{"model": "text-conditioned image flow-matching model", "dataset": "regions of photos with short descriptions (Visual Genome)", "train_examples": 203450, "image_size": 64, "grayscale": true, "horizontal_flip": true, "conditioning": "text", "arch": "dit", "objective": "flow_matching", "cond_dim": 192, "tokenizer": "word", "vocab_size": 6471, "text_encoder_width": 128, "text_encoder_layers": 8, "text_encoder_norm": "layernorm", "text_encoder_norm_position": "pre", "text_encoder_activation": "geglu", "text_encoder_mlp_ratio": 4, "text_encoder_head_dim": 64, "text_encoder_fused_qkv": true, "text_encoder_bias": "all", "text_encoder_qk_norm": false, "text_encoder_layer_scale_init": 1.0, "text_encoder_parallel_block": false, "text_encoder_dropout": 0.1, "text_encoder_inner_norm": false, "text_encoder_positions": "learned", "cond_dropout": 0.1, "logit_normal_time": false, "norm": "layernorm", "activation": "gelu_tanh", "mlp_ratio": 3, "head_dim": 32, "fused_qkv": false, "qk_norm": false, "inner_norm": false, "patch_size": [8, 8], "layers": 8, "width": 128, "positions": "learned", "residual_init": "zero_last", "optimizer": "muon", "muon_scale": "spectral", "lr": 0.013, "momentum": 0.95, "nesterov": true, "orthogonalizer": "newton_schulz_5", "adamw_lr_other_params": 0.0024, "steps": 18700, "batch_size": 384, "epochs": 35.3, "lr_schedule": "wsd", "decay_fraction": 0.3, "final_lr_fraction": 0.1, "warmup_steps": 930, "weight_decay": 0.0, "adamw_weight_decay_other_params": 0}
Rows from block 2 of the text encoder, named by matrix and row number. Rows with one number belong to one attention dimension. Each number is 128 + 24 x the weight over its row's rms, rounded and kept within 0 to 255. All counts start at 0. Numbers have three digits each. After the name is the row's rms in percent of the matrix's.
# v: attention query, key and value (stacked) (text_encoder.blocks.2.attn.qkv.weight, 384x128, the v third), inputs 0-127
# proj: attention output (text_encoder.blocks.2.attn.proj.weight, 128x128, transposed), outputs 0-127
v.68 093:118182116083116129100119113135151143130140149107128138158144129178110081121143113129126143172146124099151120103132104084132135131152118117133106158094160091164133106097120106147118132123131102168143151093155130082118123110143130136176157135100131147097098081103144118131125118137142124097128146113137103094112134155151109146131074169120137116141091092132155133159141064151162103080142
v.69 102:115112112078134152125129112148102144146115135145108154153142093135159078094157127133125135114138174080108107093080126095116158088144115114133131146129126107147127134084172139137156105133122111103169148132137127087153125117126133115121173129108112134156132132108159119100143172108164140095169138164101141065151087171112113143159111133119141092072124118137124103144143144115151124150147
v.70 101:109151086088140167166143141152127140140146120114084120171101097122081129163125115090102135114142152145124117092146126148164116126105159120147101119161153097126130116147070127123154140185131138101156122120134113105143083117114135166152108106115137100090131176101131140145166140123168116133137133118120168162127126162118135112134091111143140156114155152076158096096122098114135135085130
v.71 097:147127134149158124122176145109113092149108118174138098108139103143107153160151105152140088126124122088112133161136150146121142084107114163101126133157138098162100079132127126110098117121126122099133143120103092123098124128113112171130096095208154135151124138160143176132121112145124112132155084137147109179081133139132143115094139090113174119128137110122110160134087129163132137100128
v.72 093:165113121177113144090145101163098132113117128174171175135099186132137161143156130144140101133144122093148070140126122194128122112168133139115113125144104153109105153069146108161132118066152114132108104112178092131112118150125125140108127094130149120126114148138140094095109133140119141136140141156169099105116121090114130117132150110107157131129133157155112137116107149153116103119158
v.73 097:128141148170112129104111128110146099121119117149124112134127164110151136091143117143143104144116144086157146176149136124149156125116117099118086153132123198138133108158167142183090120112137087155146106140173122100095125101151122121151141111112138094143100135125161159164112112101109112128120143113182167154125150151097111145090134144139125155133148076112142134170118101114121096081102
v.74 099:142080143185092107105108179094113113118148122134122146146160124107162146133106119128125148137128141124135111129166147160117134150121147148139110140152070149157151120152158110134117123140163107145112111112141106141101154145155108091174121138104106098084082099134152150155093112134111102145115100155132136157112102144112145103100135107133165137138144088097112125117115141188161120060110
v.75 108:138138134158095050123155134136149131122129154098156135078151130120156125149103109110111136136085119134121096172143135123119132140114128168102145157165093137155155092140149129131100090157133137116144153146096114158174132161150122134131101104147115115143092119128118128146118139135120127133146127133120124150039124092137160135118188173117101111095106128072118108109123127158141151132143
v.76 085:127143117121125145079136115157111155101139146080116137145133133154108118103170107140117105134141135104143106160106151138124137180106148144114117149127122143154152106111129121150155103125100095115190109147152152128155152098136106142165162075134148075160105183140145106126103131116129122108132165122129138115077093104138130130133158208120120147086108127075116137134149111119156143133136
v.77 104:136152149131108134109140112133126133141151099119053093086140120111170101133145127115097139146134136191113146116158158117112147103146103143147151101131123136182099107156178111133108147154117161102118145115086127123139138143122111131144106137150138159109124129147153160126174123128177130168146102116108145127158119140093076099118084114174113124109146144131106093116130107150096126077100
v.78 094:105140113139105104122108134132100133125149141115106180148134147107169098115137138105115147162126175125127122114139092137173151117135112117124130144143088187172145126142174071175127108158167126150145142065117096072147098132120123127159107115126137109106102116117158115124135102118152144098129121141165138116123105165094146147136101155144141130119126089105119087127158149158158120089100
v.79 093:109136115088154133089130123155137089122119093190146090140165136161130141113120111127150104134111101165122156158105150087131127148119110156122079131122121119117094106189110150144109069165144109121157156188094128134130109136121137125123082128144134142128120102146121156170163113073102107128116148102158158138113108144121131129131126147154120124096147098107153195133120119135123127134129
v.80 095:145121130151168126131122185103154127132118165110068106151113099105124124110115104120085164165108162112147162109154113101141131129122139149123127126093113129142132064133124084150125133162095129139166145124107126114093160134146103139167147120176102168156141143112144128121115121167140104125142103120160135158076131085125090142085112149123131150165123099129103121144162091119151158137111
v.81 100:147086138167111127079120129138083109094103157142100154154116144102125136102151100150146173131142135130131121099099144107116125162134080172134132123104116121127159146114154092157142137114115101107113083159149155133124172110158108115170168109128127164138139163134100096118092165161128109157132173143101150125139095078123118124111131155132133161150091099104108156151143114094136136161124
v.82 086:165148134148126090129131115113128083120077116129167111115122160109174137108114096137179134099093108117154101135132120118118104130096124137129085105167104135099113140086133117146110102117137145106094140137122096102149122140121166082117163141117117143145168137119095131167110112140091112162124147110112121118085165118104186140111162112131120113105144122152172185149105140158138143170149
v.83 110:112162089089134136153138171124103136143129125160119114154112116161082149094129125092091139114138139139139149106157143142196112145106167121138120149116117107082119101125048122142170116168172097125158135132123116133161127116108127155125081159100157099102098155108142123143119136112129130122138100122116174144123111157147151102125099111138166128110134127144178102107126130113131107087121
v.84 106:083183113115123124165134101125100134147121101134124128146116126183118165134146109095109171128120133123131152146133112202136152143150156083143128137093119130076111139113113126163106151159158130141159138124129130098160073130087131136086124155105165084138142112131123119141131079097135148100139109149101144120153143157156113145150082119131142141144118132175163120111103112113105124092126
v.85 098:153066118156148141124100191150130095115091113140142149137117108127135175178087159118138087176088157166125130097122104139143095129119142128124116078107103145126116152175110116128122118119112090137107108150114113173096094165147138113098098126150130166142132131096129108100144141090128137135125134114152120137105097097138111122125130119131178124136157176110113143097135146143128165131147
v.86 108:124171108082152124117122115129123113135078138113120158154131095174096131112127134126144153133137155126122168107138076056142118137123114152134087159111161095145120119101126107150142119142118101116167123116112076094154116094115146124156131139133174125125159145092134150124119174107141134094125177127158098081098111142138136148163105145137125114134104092094126150169136104116160120157143
v.87 100:101161104129131160128127129110132124126135153141126111173095151166098148101116139139112105135130121161117176112178110086149105167124176135136107131088138136125143103133051126117141135113182094164131123109168151174121132096140096125130097135054105141101126102123133136153154134136092107119131144116146111175128143136156090110121113099123128114134136113146132114156142127151111097106088
v.88 114:112103108117124131092126162125156158132165128072104135107194092101111100148114160139124172134145097170131181087107130105109084138126122089155177095105146104140110138161140113092157160151113140135124139138104133147113171119139135102154119153147115133099145109126121128119113124167106118148113134087122152127165117132122126121092087180133103165127126114116135120122147113089147133169120
v.89 123:138129117127147100112112121129113079115067096187144110113102141139144132127154119134156135129099128103105145154122142090162117089091075132113110134132126133089139115130114151160085117135112134103130125137132092102142119124119154111119131123163170197129167137112133152135142150109143146106147125125174136086122143112113169157113145129134132111137135120114162194140144178124120148192150
v.90 090:136123111075161159111097164131098125134082120183093108148128135156139164085153151116141093122142115114117099111104130139162098102120142110129086161146119136133126118109116145151128104147162139120175149117140143096146114093064147112145122123086145142139098171119161138111160143147135117113166113150091140091150151146113115131163092120121153132096150134142115186093137143159149120122139
v.91 103:165106156168121094126079132103091114137089161177163088113156161131141174124156128141164079155129109112141137132155146153139103096135134105112154119110142162156153104152126161117107112078128124135127141109131143149101137112124130103105123145132152159099057109119130150105117120128107121127116083134147130163141144106145098114111151064089156132165123106164142132138140121143130127105116
v.92 100:126159133113120156097131090113179152123111165098169145154121101112123097086127090145151130123134133085156113118112117073087150135139130130153101117118118105123094108087172137103140128103091119119111125139156171105134158141183128130149175119112086148139151135111114121127117112106126117092125161154123091124104130116145143165130143143106105140103078104155145144169145102121168128172143
v.93 114:097110150118116125096113153120127129113140168158152149115136095109125074082118109153105130098154111142155081079127143129122135136112124134114136149162103122170187120162182142118132115149152117137094125113173147140144161127147105143122151098102117144107067172110132119120095165118167121091133144165128127102124118121143166124160141122124152148129114090130095115115137143148161132087087
v.94 094:121139157146123113106154151087163129117147108130082182130116151150147132116094155113119151144122155104131112175127138108140161135112102116113106153140113187098074125103169123145108150134168101115132102104164107145113105162116083142187100117105131108173136114152151144143133116108139126110152145150153130090089154117146139142124077173131115154085144123096128125112129142138114104103148
v.95 085:125133157071147136133176085163168091134114092170146101110147136120139133157143151121134123121105109139145164148117147109128144078135097090083128160147125096114083112133150145112086132130159143109148141152102142108108115117102130142111115130148106131148162090148138146146143123126135137150160111124130164137185131175137070159124128097132096109143134153122135173140126086120087091128135
v.96 083:079096088154127164090142120103122139144122136142116151152103140138146132149119124151121147123123137107103186168088114075094119130124130140144148104121119112129113120105102121123142115107127105181133160175132119163136153143152103111114175111139091155140158080139162116094130142124082098101124160129155120135128117123122114131095129132124116099132132094182101123124135172104137124207111
v.97 095:134150106127113158141124102099136134137154137121127108156124133128179109133124108097119109123077145147138116166124094147096159126155151139127138132165123163163139123162155114177095091136115130169191163122088144110168081163145136137118147100126086075131098117138143113117150096099148124116099140123177132140125128137092099132145136180116088115133170104134116092115136102134137123130094
v.98 084:137147163144124155155115124125086113109123110081132089131168113172127126150124118108125117136129141155122159113133096142149140147127140116106116119121134130164171148131110113172079127118118097146132129113107147102147128113137123133096153135158127131156147116119109142128089121133172146145113141143091119102111113110168097140164117098149133071148163167113063134170163079179126145090078
v.99 096:179103113133143149141101162140081136143143132095101160174126124148113177139112160095128147147163144151138103110148096151152117140147156134189132116096118148124103131084119114162175127127122093122154138133127110126155107145085116105118108122089153125128089152128115136115145158133135107144136147155112102106078110085158081110162089111130135169128153161110099126105128145158121143141098
v.100 084:110155109104128094186145170121118163130157132115085159149101168077126153101122146121104188117127119132122130175148132192136104164154139088137146148139110152109128115081080142168126144122150175116134143101118138133135131133078149126121095149113152090139162119123119108138142114130110137135151088118137152123132146136130137121126129131132121164118103125143182142129112131109092112170086
v.101 104:154134126083162093168142131121115121155097133186080129128100138124129154104103141136111120106129104139094149121149152126153154118127152143129139127139121136098113096124065162118152131140162159099152162127088131125158124143067123126120061102132140144124130119137118168132168114131091103164157092137126130177113128133120122109142120069114118131140156116149185134104133167149115144119122
v.102 112:148115124132112111136140112129120098137125122138126136083156128141135162172160152116144107129145115114112130143159134156119139078143121123128161139148098132174090091094138109097104089123153185127131189088083105120121118160117177132134075147179164148118133116134124159124151085135115121161153072153090118149101129150147154109119116109125134107125139127109086144127098123161120109143098
v.103 066:152175106086152132161161093164120128122144087099132128171118152122142108179127138099117110133121097163123105158156162094117067150088168105097114163150151129158118123132093134130145125164138148106153138102126113156124107118101106135139129131124116095107111111132114102166159130114134112115142132099148096107097165140130127133120159161141123117095120176074152117129156107180131122105150
v.104 109:139104161150132155084083172132109093105119110124123129102175134122146112122159161154142106161126114186163137088144112118119088150138105128119126119105138149191156105177188146153128144115112113140126086101103115144093112084126135081124141143129149135120129131141126142133124156152127134144104144100134144092139138106125072136132106152146133177145132139101088146150121102146102123102103
v.105 087:156139135135160174152116158099141128116109115102137122125144140111125140115118119142160100095165143135107152100167117137146122140126136105147078119093132161152100132088122117119122153123094105142122131130118117096095162149128133130119124144127122139158168179113078142148110062104108158129095171135130069121086126125161116159115101124122171127136143106164113132171150107159150121119062
v.106 093:084090137116121129153106125115160126136116135119171148134152109109142090142071135149160091139097136101139135109102127122100157105129139086071118135145155133138158158159143139089123140099159134154141117120141142160094113120138128121118118136100082112122150092104112143151076112147083134110093156132145088125147176153143180146177145121110165102114130123122122124121128106156147111081159
v.107 084:172128141113138135135096158135144114097144139134144156169126131091124128057117156129124126133111145154181078100109103142132111164129112119141129141130106153108105120153159163137141114129127099099138074118160133104125101111149115111157120109097155086151118166139116111124114139093134150123129147128187152118110109128086125134139156179131135197128130112076163175131141127117157133146127
v.108 083:164162100115133141160134117131089106106147110116123095128137123160104166171147155123148143092128118141124078137143134187121117146124144079145109132172151075146156143102097149159086148122142135109138140114157108072155108115135148138118151144125149065130160167110096127129133139148167144141133138115106150119120104121142112120144101129122106119131161140087125176139120087152099119105084
v.109 087:127104089152119110102117130128128150136160131123118149128132128181091155109126166097126164138150132077102110147147150107181158115116126135160115179128116132079109126096118106146154107150167113129121141099170066122153131139106120121148112164094148128110102108145142162153147114130131092112157146136111117111085136116148183104161104134146108131084145128097099135104120182141139116144154
v.110 098:116122144113107140128090107143116148137130159092117129138153134122115148148142151125159059149143146127157120122102137174081133095138127132123172091120139164159135122142147155092143112119109173105163151159124168130111090117105141118138104117127147117116107155129138148122156095158079121173115102123106134185147140147111104077166121135097154162082118141094134107103091097107134131156143
v.111 095:147124168144098126132121150121115119129124127151148109143093169067154098102114089168156137120130134122166150120159118154091145145138144146115074096122130189122133110124142138184105127101095114100144106149132131149109136154130153126120162123149122143144154104110098129157086122111090124159093126108167123135137148076104104128123157094117146149141125125172169093171122110116096135100150
v.112 118:123148100122124139175147080106100124150122085118067122150115119147125180149128110077089143089122171131121118157171143167146145141114161120148107103124149132124090138100103143141134144159124138132156123136108097138165077170121122177105110128102135060120107156134144138126167127103141123127130136158124138138112135144153095132115116103158142139122175160129139093104118111125115109089115
v.113 106:143144153105112177142131136092130131124141108107099139127088144162155123170138138131135121135144095103099120104117114124111129073154177141123133197111088128134129116112115163124127130139154143142195124139127150108114133113108145113141127128107129100132138161113126138107127160152134131137122115126067147097156132155084118127123098176125071092138126155110096118102149103149101119052132
v.114 098:074113126143135128155109135147148167127161164105126145111088104151074159124130116087074155159139140147130114158119122168145124180138130128143189160105104108085132105128101128117167129144133146123131114142154150157139111113112079121104114109094157118130139129159149120101138143116152155102160123155116146127101134104154114135152151137143123176130105142128118103079104139065125142167127
v.115 089:162142176120140113166135184113163141137121148140148173131084120122120138134095129105120183151119137112166093090123090149131153085154157162111116196121087116083097116102157125134128112142148125106144114145122110088121116153115138130146111147129138121163148159132108118123094135113151139127143095143102145123097107116108134134136131151112115140138081146106147115119109092117111138062175
v.116 119:176102110146151156147115135128097110126128085141114088124085136077154118140140112174128111113122114133123127086174158172125141130143152133114109096103154163144166142165096157165115146119081151100160131116120125138094124144129161113070114125150150124115141155116106139147136121127146128164080102098155157141145137092107095130087151096130127143151152158114143110150144127128097130084101
v.117 119:147158109115165163108139079141101114146128118162110063119107143132156105112168123196137105115134105111122152104117160101115159089131152121140134107127135074151131125121101138118135149097120123112144165137135130074122135091113112106109145118129128165121181130133136136138163110161118133130142122071146133139160127156070099130115108109121112105129129100179152155147133166149116119097101
proj.68 094:141149175083083110083128120137167127114119111104147128091093115181142065129146105138122154156147156151102140134157132153099117116136139144134144172124125135132134151117149108133169148094143117146122084077155098156101114119141131124140124184130125116150125105110125191140098135104123137124150118150119150118149146081116119158129091144129108116150109155099148075115125146096098122157138
proj.69 101:113154167108125102089151105128155109135101165075141175145132093143161046116109121130132119160083139147103172103126121115111168098119133145102137170101137163131106153135173115101119127144151161149128136131107147119093133135159129135130131158129098144138137105115137180130111116141105125130111168120103145105143115130105149148131123106124126173117141114116119064135111185146141112100136
proj.70 105:128115114128148133104096093153153075158170123105138165098139135141099094145166119098104162132090137131154138163147153092115108157041125150160173120142137129149129141118104146116158144103158101131157120140103160126149114128118151149127117121140156151087135112114131093110125099134124108100146119124113141151079106137098099110167100113181151121147146124111142098107158120123145130169142
proj.71 097:148174119153087106163141140133127118127081132125117126150142161122105150137123118122121154094151111108115109109120099088153143104125133122094085152154105142099098095138106145130049123113165128129130155155122108111160154123115131170140137180131125132139095156145119125134153100114127157106135116105152162162158101128112143178100055111114160135119143115102178156110131100136107139120146
proj.72 093:135140177155130136161136121150146115116117094072134114144138166132104162118088101117138108096128096110162116106148081145138082131141122106098122170153109103091167136157153109139136120105105137152129131116143166097124091090145120149081139179151104164122153134129123173139141155124119152123129107119136130120097097152141143163165138122073133116078111125126140146147139162117140117170159
proj.73 093:175142156051112109128127132123133120075130118133127099105126146127132183143141109128110114127145120084108123134103096127133124099192121098120075136156122100113171116185170123164097109139136119134086126111121095135144122091145149134135140175104103126167100129136099151152104110118155142142142104107127162132127144156105125159135173144142124132148135113124198116105119125142132127133139
proj.74 105:148136089110112136132134134144120150102155119134069121138117134150118189111111118074117109124152109143124114117119152119121119112133109051152131128121101108129174084140115122177098153120126095125090104115163158164131150129149112159130092102091113158166138156165130155117111140085153118138134102136187126141134145120144158100169098136135128087138127116165148127105089133114130124157124
proj.75 113:161132124169145121124138151123078190050145122152099137131125140113133163102092085092146137131186078095135087119134114071159159113116120103127110148132119106125132130116149135171142127131129117094140121133149131143130124162119147114152153077108125117153135155121151119141124118136137120168116122119149138158122140140165157112091101160080159146117134106133146148077143158123119137107124
proj.76 087:148160177095118135141138150151149149085105119116154145089139145152123108117103107092110140123164094104162130142160098116144112098153107146129111154128139127148155113138193132129151158123129148136109128103111113125158103091143175130110150199107113141139083129115131128135110117109131103114138113120091154131095112158109117105122137104099108155135126068066160122096126165121172124130144
proj.77 090:146093138119125110154116104078123125125171104127100143167132120094114114101200118139111101088120114130109128125100153088120108167125117120123122136154162158166127090085124127130107109137161141163144148155109126105134148170128148151163156096118178148103097131128133129114130161132123134115127141079138108157138107124120136156093123110192123061142166108149122141167114127114124101126140
proj.78 098:173104156111140135081155074135172143075193100103128136119139122123105128104138117118111124154113112114104107145138142127113100143141117108112136204127143107109180138135127107178133102106158082138116132098145144125115133133118168128134101151134131156133128118132133196134111132129137160139140109103140123111109115120102152127141113127165136152128150121152135075081101174142125107122169
proj.79 086:169128113118094099158119142137104112109121139156121153096120131125149089172108162151099132115158141084143131109087137133152121122123110112098086142137146128117135109153116173142115144160144085159128123137136088154125156120129154101181156119127121064146126177132130096166099089118178103153150126095111111126127133145109118109092161113091161147155122080128125131134154076137131125108129
proj.80 091:119142132133130141125138142123146125077113109141146097090109096128102182090175121120116137115140131128143120144157107093140134131115127122142107124126112123117157100136144099165154102125121143129157150102116090103109142149096141160113095196099165100149086144140119159143130140130143144123130141163097176114148145088089133195100080148158143140129133118129171132061127142145138111150111
proj.81 101:095140140090104152154148119146141123091122119125147121145105151153125152052121132135110090113145102148169113111133126153137152082184133125152126118100107113160140085180148105130167129133081181159088158127138125085138131142164140128090111123073131155128084133135136147117091141119146124139124097135110136122115136099111157122127153156089126113132122121132151152120130150130179093136104
proj.82 088:139121152188128168108140153104097110088120084152118125124110147157153159108098148127137111127158114099148112139120099145147127080162123129083114152119118124127104133172114121129131132132083143129136110141174127105120127132140117109114112073169134101140174160128139109133108131120129105163129065112146120156153148138151128138110172129070181119122095109124103128129153076145097135159138
proj.83 107:146129133100134122112140111167150086134131140121150165087152110137096106164132125089088144145119127144112146167155150161156107184061112135155145134096128136115144142156092146127125136095136084117157085128109146130139111094130137165130111101152137105132146157108148099118126083138129105099151131126119140135085118124105140105181108095154160158166139117123098084102156136119139149142166
proj.84 107:151109155152140151114125124135158120163127146138168100093139102124106108155133089092130144130105155146106141136150164185121096177068129158128146173107155134102149157126132155091150123108183087103109119130108122138123085086138117152137099182183136099106141111104144109127124103127130139135141115134133097111114145136113133122164105110155117123141133135079113079162129132121098129150143
proj.85 097:129109084182148132146107130137100103102125117130122090118099132089148188125116168151131123098116126103144118120093118096120138171098102095135138116150112109122178118144083122138140152140101102158152130125153163114135196142077139134161123139136160129101119147175134134117142139119104157132110160120106103085125155119118125128160152123133173159121097103173144173108150116132147121121105
proj.86 115:111153164132117127102146106131137096095123110134195152088134151155145048162123127138115145155138175137128134125150149171121167108166129180136119172105114156118120155142123137121147113116121141133107128106116125092107140132129129124177115155147108113137111125092122159152106122143156132133122100124112141105144129126084107144126108089088146175151111147095118082079147147078126118126133
proj.87 098:122145118074131120120103125152107093183131127136133119118122111159097097171165111136113114152130118147109130142111158205124126150132126107186139098137115122123142108109119160146143123110101108095168073116132147175100112119117121121148087112137112115168128124137100109116112149134168100099117140124136132106081139125106135095145157124199081138155119184140117132108141104118133127119131
proj.88 117:101105071106136102135106104098157163156134139141143125138128115131140120117128180171120134149125142122114161167137143092127085122156143134106155096091134135201126132116109109165148113133125160131121146128097103172128157176078134098129147078110154129147123129142132119154153147147126100105110157177102130099144130088110101110123106121098098110152120127152097145110109102158164118142103
proj.89 133:146151158130131115162131141112106086078104104131169156096146121098140120147121154158134124125110140096131128126104098141145169083148129124074097158132133119094097151196108110112117101130117172131148129146137085096119144157132165117137139118144147112107124166096119143139108099149110164151134105090096137117142124123135128168097134154081181188125115121111155133137166117133114132112121
proj.90 088:138143171119125136135146115155131113182115107105148139089120096109133093155118141151131126133092147134113138107141111142149121160084117127104105175125148151097124074181143153110096165110119141145126076153149120140128131075158140170115092168162156109110149123122104119125087113134084093155165117137139142147149098174105142119121134118146143139133069113100086112131121135149120128106140
proj.91 109:128138107095118098193162158115140173152094154139127083123137123100118200140119139151129113113140111126089138100108079141122127169168134098127096104135149118105147103157126124161042131132128133110119097135151124121153112140117113149118117136118127123136092111145112144124145168129095144155138115132156133136175164103154147120111130163165154123125109152159152150119100130137103136094099
proj.92 099:112174126159109130103140135117152135118087123092135130126115153188150091101113127135144132153156144142145154141165117141133167068167152156115140112109111141138114165119192125121152135142110134133130126088150115114108110129149090084106130130066095135172141087119115165132118193106152148126102125144121144106140159118150113169084164126103107103111104123114128115118127116115098127115119
proj.93 111:105189111077133114125108106141119174104168140070128148163129158117118113098104091091131147184158118161118100102137136091118151118124147112141137113112110125109151089142164113119131170133140124139108096137131172154143129073156128142121137137071112146157151131157129209112115150110147106140130116122142135130123108098175126107123100133112136098117123137154128137116102151132103128139136
proj.94 097:165120187110142129109110094110115115084139099102100140104115130123132151127143083114133116169138129101119126110133147134153158099091113104111109188151123115110160161163155118120153100119110133143129108103175123150099174098125194115159156145117118139131150122122104139157093122114141152112122135082148148141109099188128167175146121136085118149135132123098152102106130137111136110123156
proj.95 083:131098131125117109130127120127123120171124152145107130146129105103156080173142142189150116121103166120109132115105145140134154128106133099109096110161163141105082117123128154125103096119154097132142170197095061132122118147155109134172142166155123107122142136097110086129132088123111121120120153124152133161161096148109130190116150142133107094115130113119125126174140120152117137088132
proj.96 080:103162113132115100130107160135148107123102137128183138154089121158155109090100136166136122120126121107129119135113111143113109101139124133083108140118095141122119137107123124146138117147073164145165170086124100160114139130097096124117112129139114111148114184176127147134137142113150139094110179164111135054114147096110157160114124147152106134119126146125142135109129115207163107123135
proj.97 087:171100121139139130108103152103120167104180112146134093119093122144135136125110119118142123078142116101114098125148128069110091140146133137126120146166116123108199132078163140157128107134157065117148140083141111148119126122149142143155116167149138127122107100131121099128137110162172143173120149155122110096119148142138121122102162133184153131115157130101131103113101161166122143112142
proj.98 091:143131171151131135108146154122119143134110146147110084130109116111144107124107112077144115117126136154129128140102166157082144124180117130177132156142114159134159100069087148108129162119156134141127122121104139118101122107133154158177126211130123128079055109144127147115146113129126128127135138103107110130163142126107105131144164119162132091147148115095128151154090127118099124121102
proj.99 091:124081149182148162135141087156115123148130122123146140091148133120125120146121108085143119142108136135137135117145154198113101181116123144160113162099099141139174111114085168138140130105151146123125102091126200125112119108113127128105099130104141140080106118131139114155114171153123107135123128112130139120114125154119124113167138092125152133173097134134093115098105147083143091164095
proj.100 083:132064111143149149122136068144135128169143116155144143086166087126096158142132133113114137172103141115135098173157145177162104153096113134123110122110144107130124157155113142114150107124140124098152116138122104163104109120139161111079088130178158126132132124116132075165135066154118122129132110148120127160100095150130148127136105121143137155147114100098084125118128155155134128131160
proj.101 104:147110118124118134126155120140118119157117130154118150130169109118080140165173107126099144139109132112119128118102132195165148172056145124121089129115155115101118127134104176149082108124145120110144125169127139126125134149114104142109112062176130112112141133137159062137123137141122120129134117087140128158128125154154171114102118121153144168122124133144080104125149102126108117076131
proj.102 110:148127123217125135165184116106140155171107089138104086145137151107114118150125118144119137101132119140086132116133128129139123169134129125079092168139131123115092151091085130149064130112172104122132142116143104131143140154108132140142128115151140117134146145102136108139164115139117133122117117107199128151176118115108139147099090090169161113123108120134100148119124117131122140093144
proj.103 066:139101162120143161113087128130088123122167141154102186073123107150119101167149130137134132133119126113149142156137123115125103121082087114127154135179149135123147105121118163146165134123119113093181102132139107183133134140128157104160128136186124157102150159120109104114108100116118088109128130111109151156107077159137092082132103130114126133145101100088131110119133133120158138165145
proj.104 099:119111118072135125161113109113111151133168149127139087125132132095156148155117144175141097120153120123108124089122125118126091145217113137123102120151157142170167057148139116123124149141129148127101129133111146129139162108107153125162134187134130145149082142118095148147091134136125117144129120119126120110182110102094106110116150090101105126142106128160124179124097135116143118136112
proj.105 091:135099138175130162111158101111137125153090111125125066104128143104070150181131142124118137161145131196105156150128142175086121090189140170131115119140108116121160109106102121132122135133132134142128152098124127121120151101135132129130113168136117133125098117147128158147137171121165124082115099125093134107177138135123100150107149076129132116160113134132097163121112103103103127121149
proj.106 094:111145106113140100071117130140111170149117179145091081179113131172159153161109125146163143178116164139117135118103129121112150098119140099121167127159140120120147128113128116138131155140121105104099102144136137169122163068110093119167112148143078134149188105160124152110121131118126118158112136149117108105143125125100128118147117129102106154089105144146128112122112069128100140119148
proj.107 081:131101098102137165126128091141135141095160111092131155092164141120121144155106176131104125149137132094163130125150124123156123118163134131140101112119115121124193132188171135123143104129128083132091113126155152107127144116152147089111124159099121158150129103102107119170106110146122138160098101112122154145118137162161105100141166099073131163117123072127116111093116154101148145147108
proj.108 087:145121135150143164144119146133122113184128113135139117105120133127109068155096122086123137107126131139142134143137165125062131117132141167148134134146089149139128129090109152097140128091159120136110099131107129137122085125163157164135118201160151133095103098106147085140159095132100108136117117132127136183150102144123094125154128110133132079151132119063118147163110123105126135160111
proj.109 091:155152178143132155134152135137119104106120078120122183101127142152132080126143099089128132154121134123126153138128174171148143136083096109133125186100109142116106175139117134154135131100129159130108071101159135153103118103117124095124127077081129126134174141096145144146086152128124115150160118094148140143116124168102161134165105145095112149148120134130125088109129112104118108139133
proj.110 104:120105097163124109147143119124154166195113145141123090151145152149137160153116152177116134099120123115132137113122076117138077180156150143109128134146175117170110140108147136141077154146164114122112116135121146106175118145103133107127133124096136122125131071134121054116144135151104092148129099142140114140152125136106127073092132101170135124106140098129133125133126087122147144132128
proj.111 099:115105149103124118129128133141128116097122151124121079131120137144141241149126114109123115090158118117158104109123080139144092108186125128142100092152157084142170117165153111121098157161112139116137137115120147077092135109139136146109136136146084128142105129144128122144108128114171121144151084125086114115146139105140136140119165113114175132098141127146154133150159129141132098154123
proj.112 108:134097142180140135119100127117113086135133130144131147084143135118088128151144072084107118108111140147116141143144142149096131163044125159161159142127133145128177163089111171095142108126154113117133117127102178138153098129143120135174106114158134136077128123103153082116113119139138153099128154098134124135094124179124132124153118110170147106136150137089130117123117121104122125151139
proj.113 115:142128163111153162098145129123134131163120139104117112131100090137141108143139079117160128094085131144130150108142141090118113134111126125133122139170093127119146113100141147115127151106117116100124138068114111153137114115139129204131163162179111120106166113117116093123143096123108085140117171150147182143130122141124119117146140093184107108144116145101091096155162163112164133099148
proj.114 101:096116113136180149160114121180147152145145150116168152107162114080117107125136101094154164153117135139160120109156144132167102205059108158148134107115146141099107138130159138099197123119142124105134125134116123123145078081116113107078113155113139127122135151102104114131117115119106118113125140155128118121078137133130137113152084132132095153112139123125129124103136160125139143145139
proj.115 097:127101147162155176083168112156153126081146133095117116122115121137149157117126097085143143121136146135156116103160154102154145159074109129154120139134086109085145139163142127129141122106128072118118136108148133077127129104135105178115152167137109123129174116118136123140123110109120114161118121140157167161148140129145154163159109112095157112119131107131105081115174167084121119128133
proj.116 114:133126109107154141168116135111103096134130145125105096111153114107104205182158113104105119083094108133124129141106116097114097125134135118132112058167142092158171105134119111126109125148140152101124150120089148124129128142115160164109143141176132151096099118124126111137161102169146131141135145106063132125136123117136094113125156096165171158124126117147156155172135131123154142133122
proj.117 121:148143136073111120147137158111147100180112129128145143167129088145096071164178154153116131108105124131100155136087124138100113104152161143078106131145119150127080093121150123135098087102136151136133164153095096127124107132138106163090132160180139115151122137138132126119156148127116123107105137117093146126148118115121126164093143099161093135136143138124124114203138106129128122125150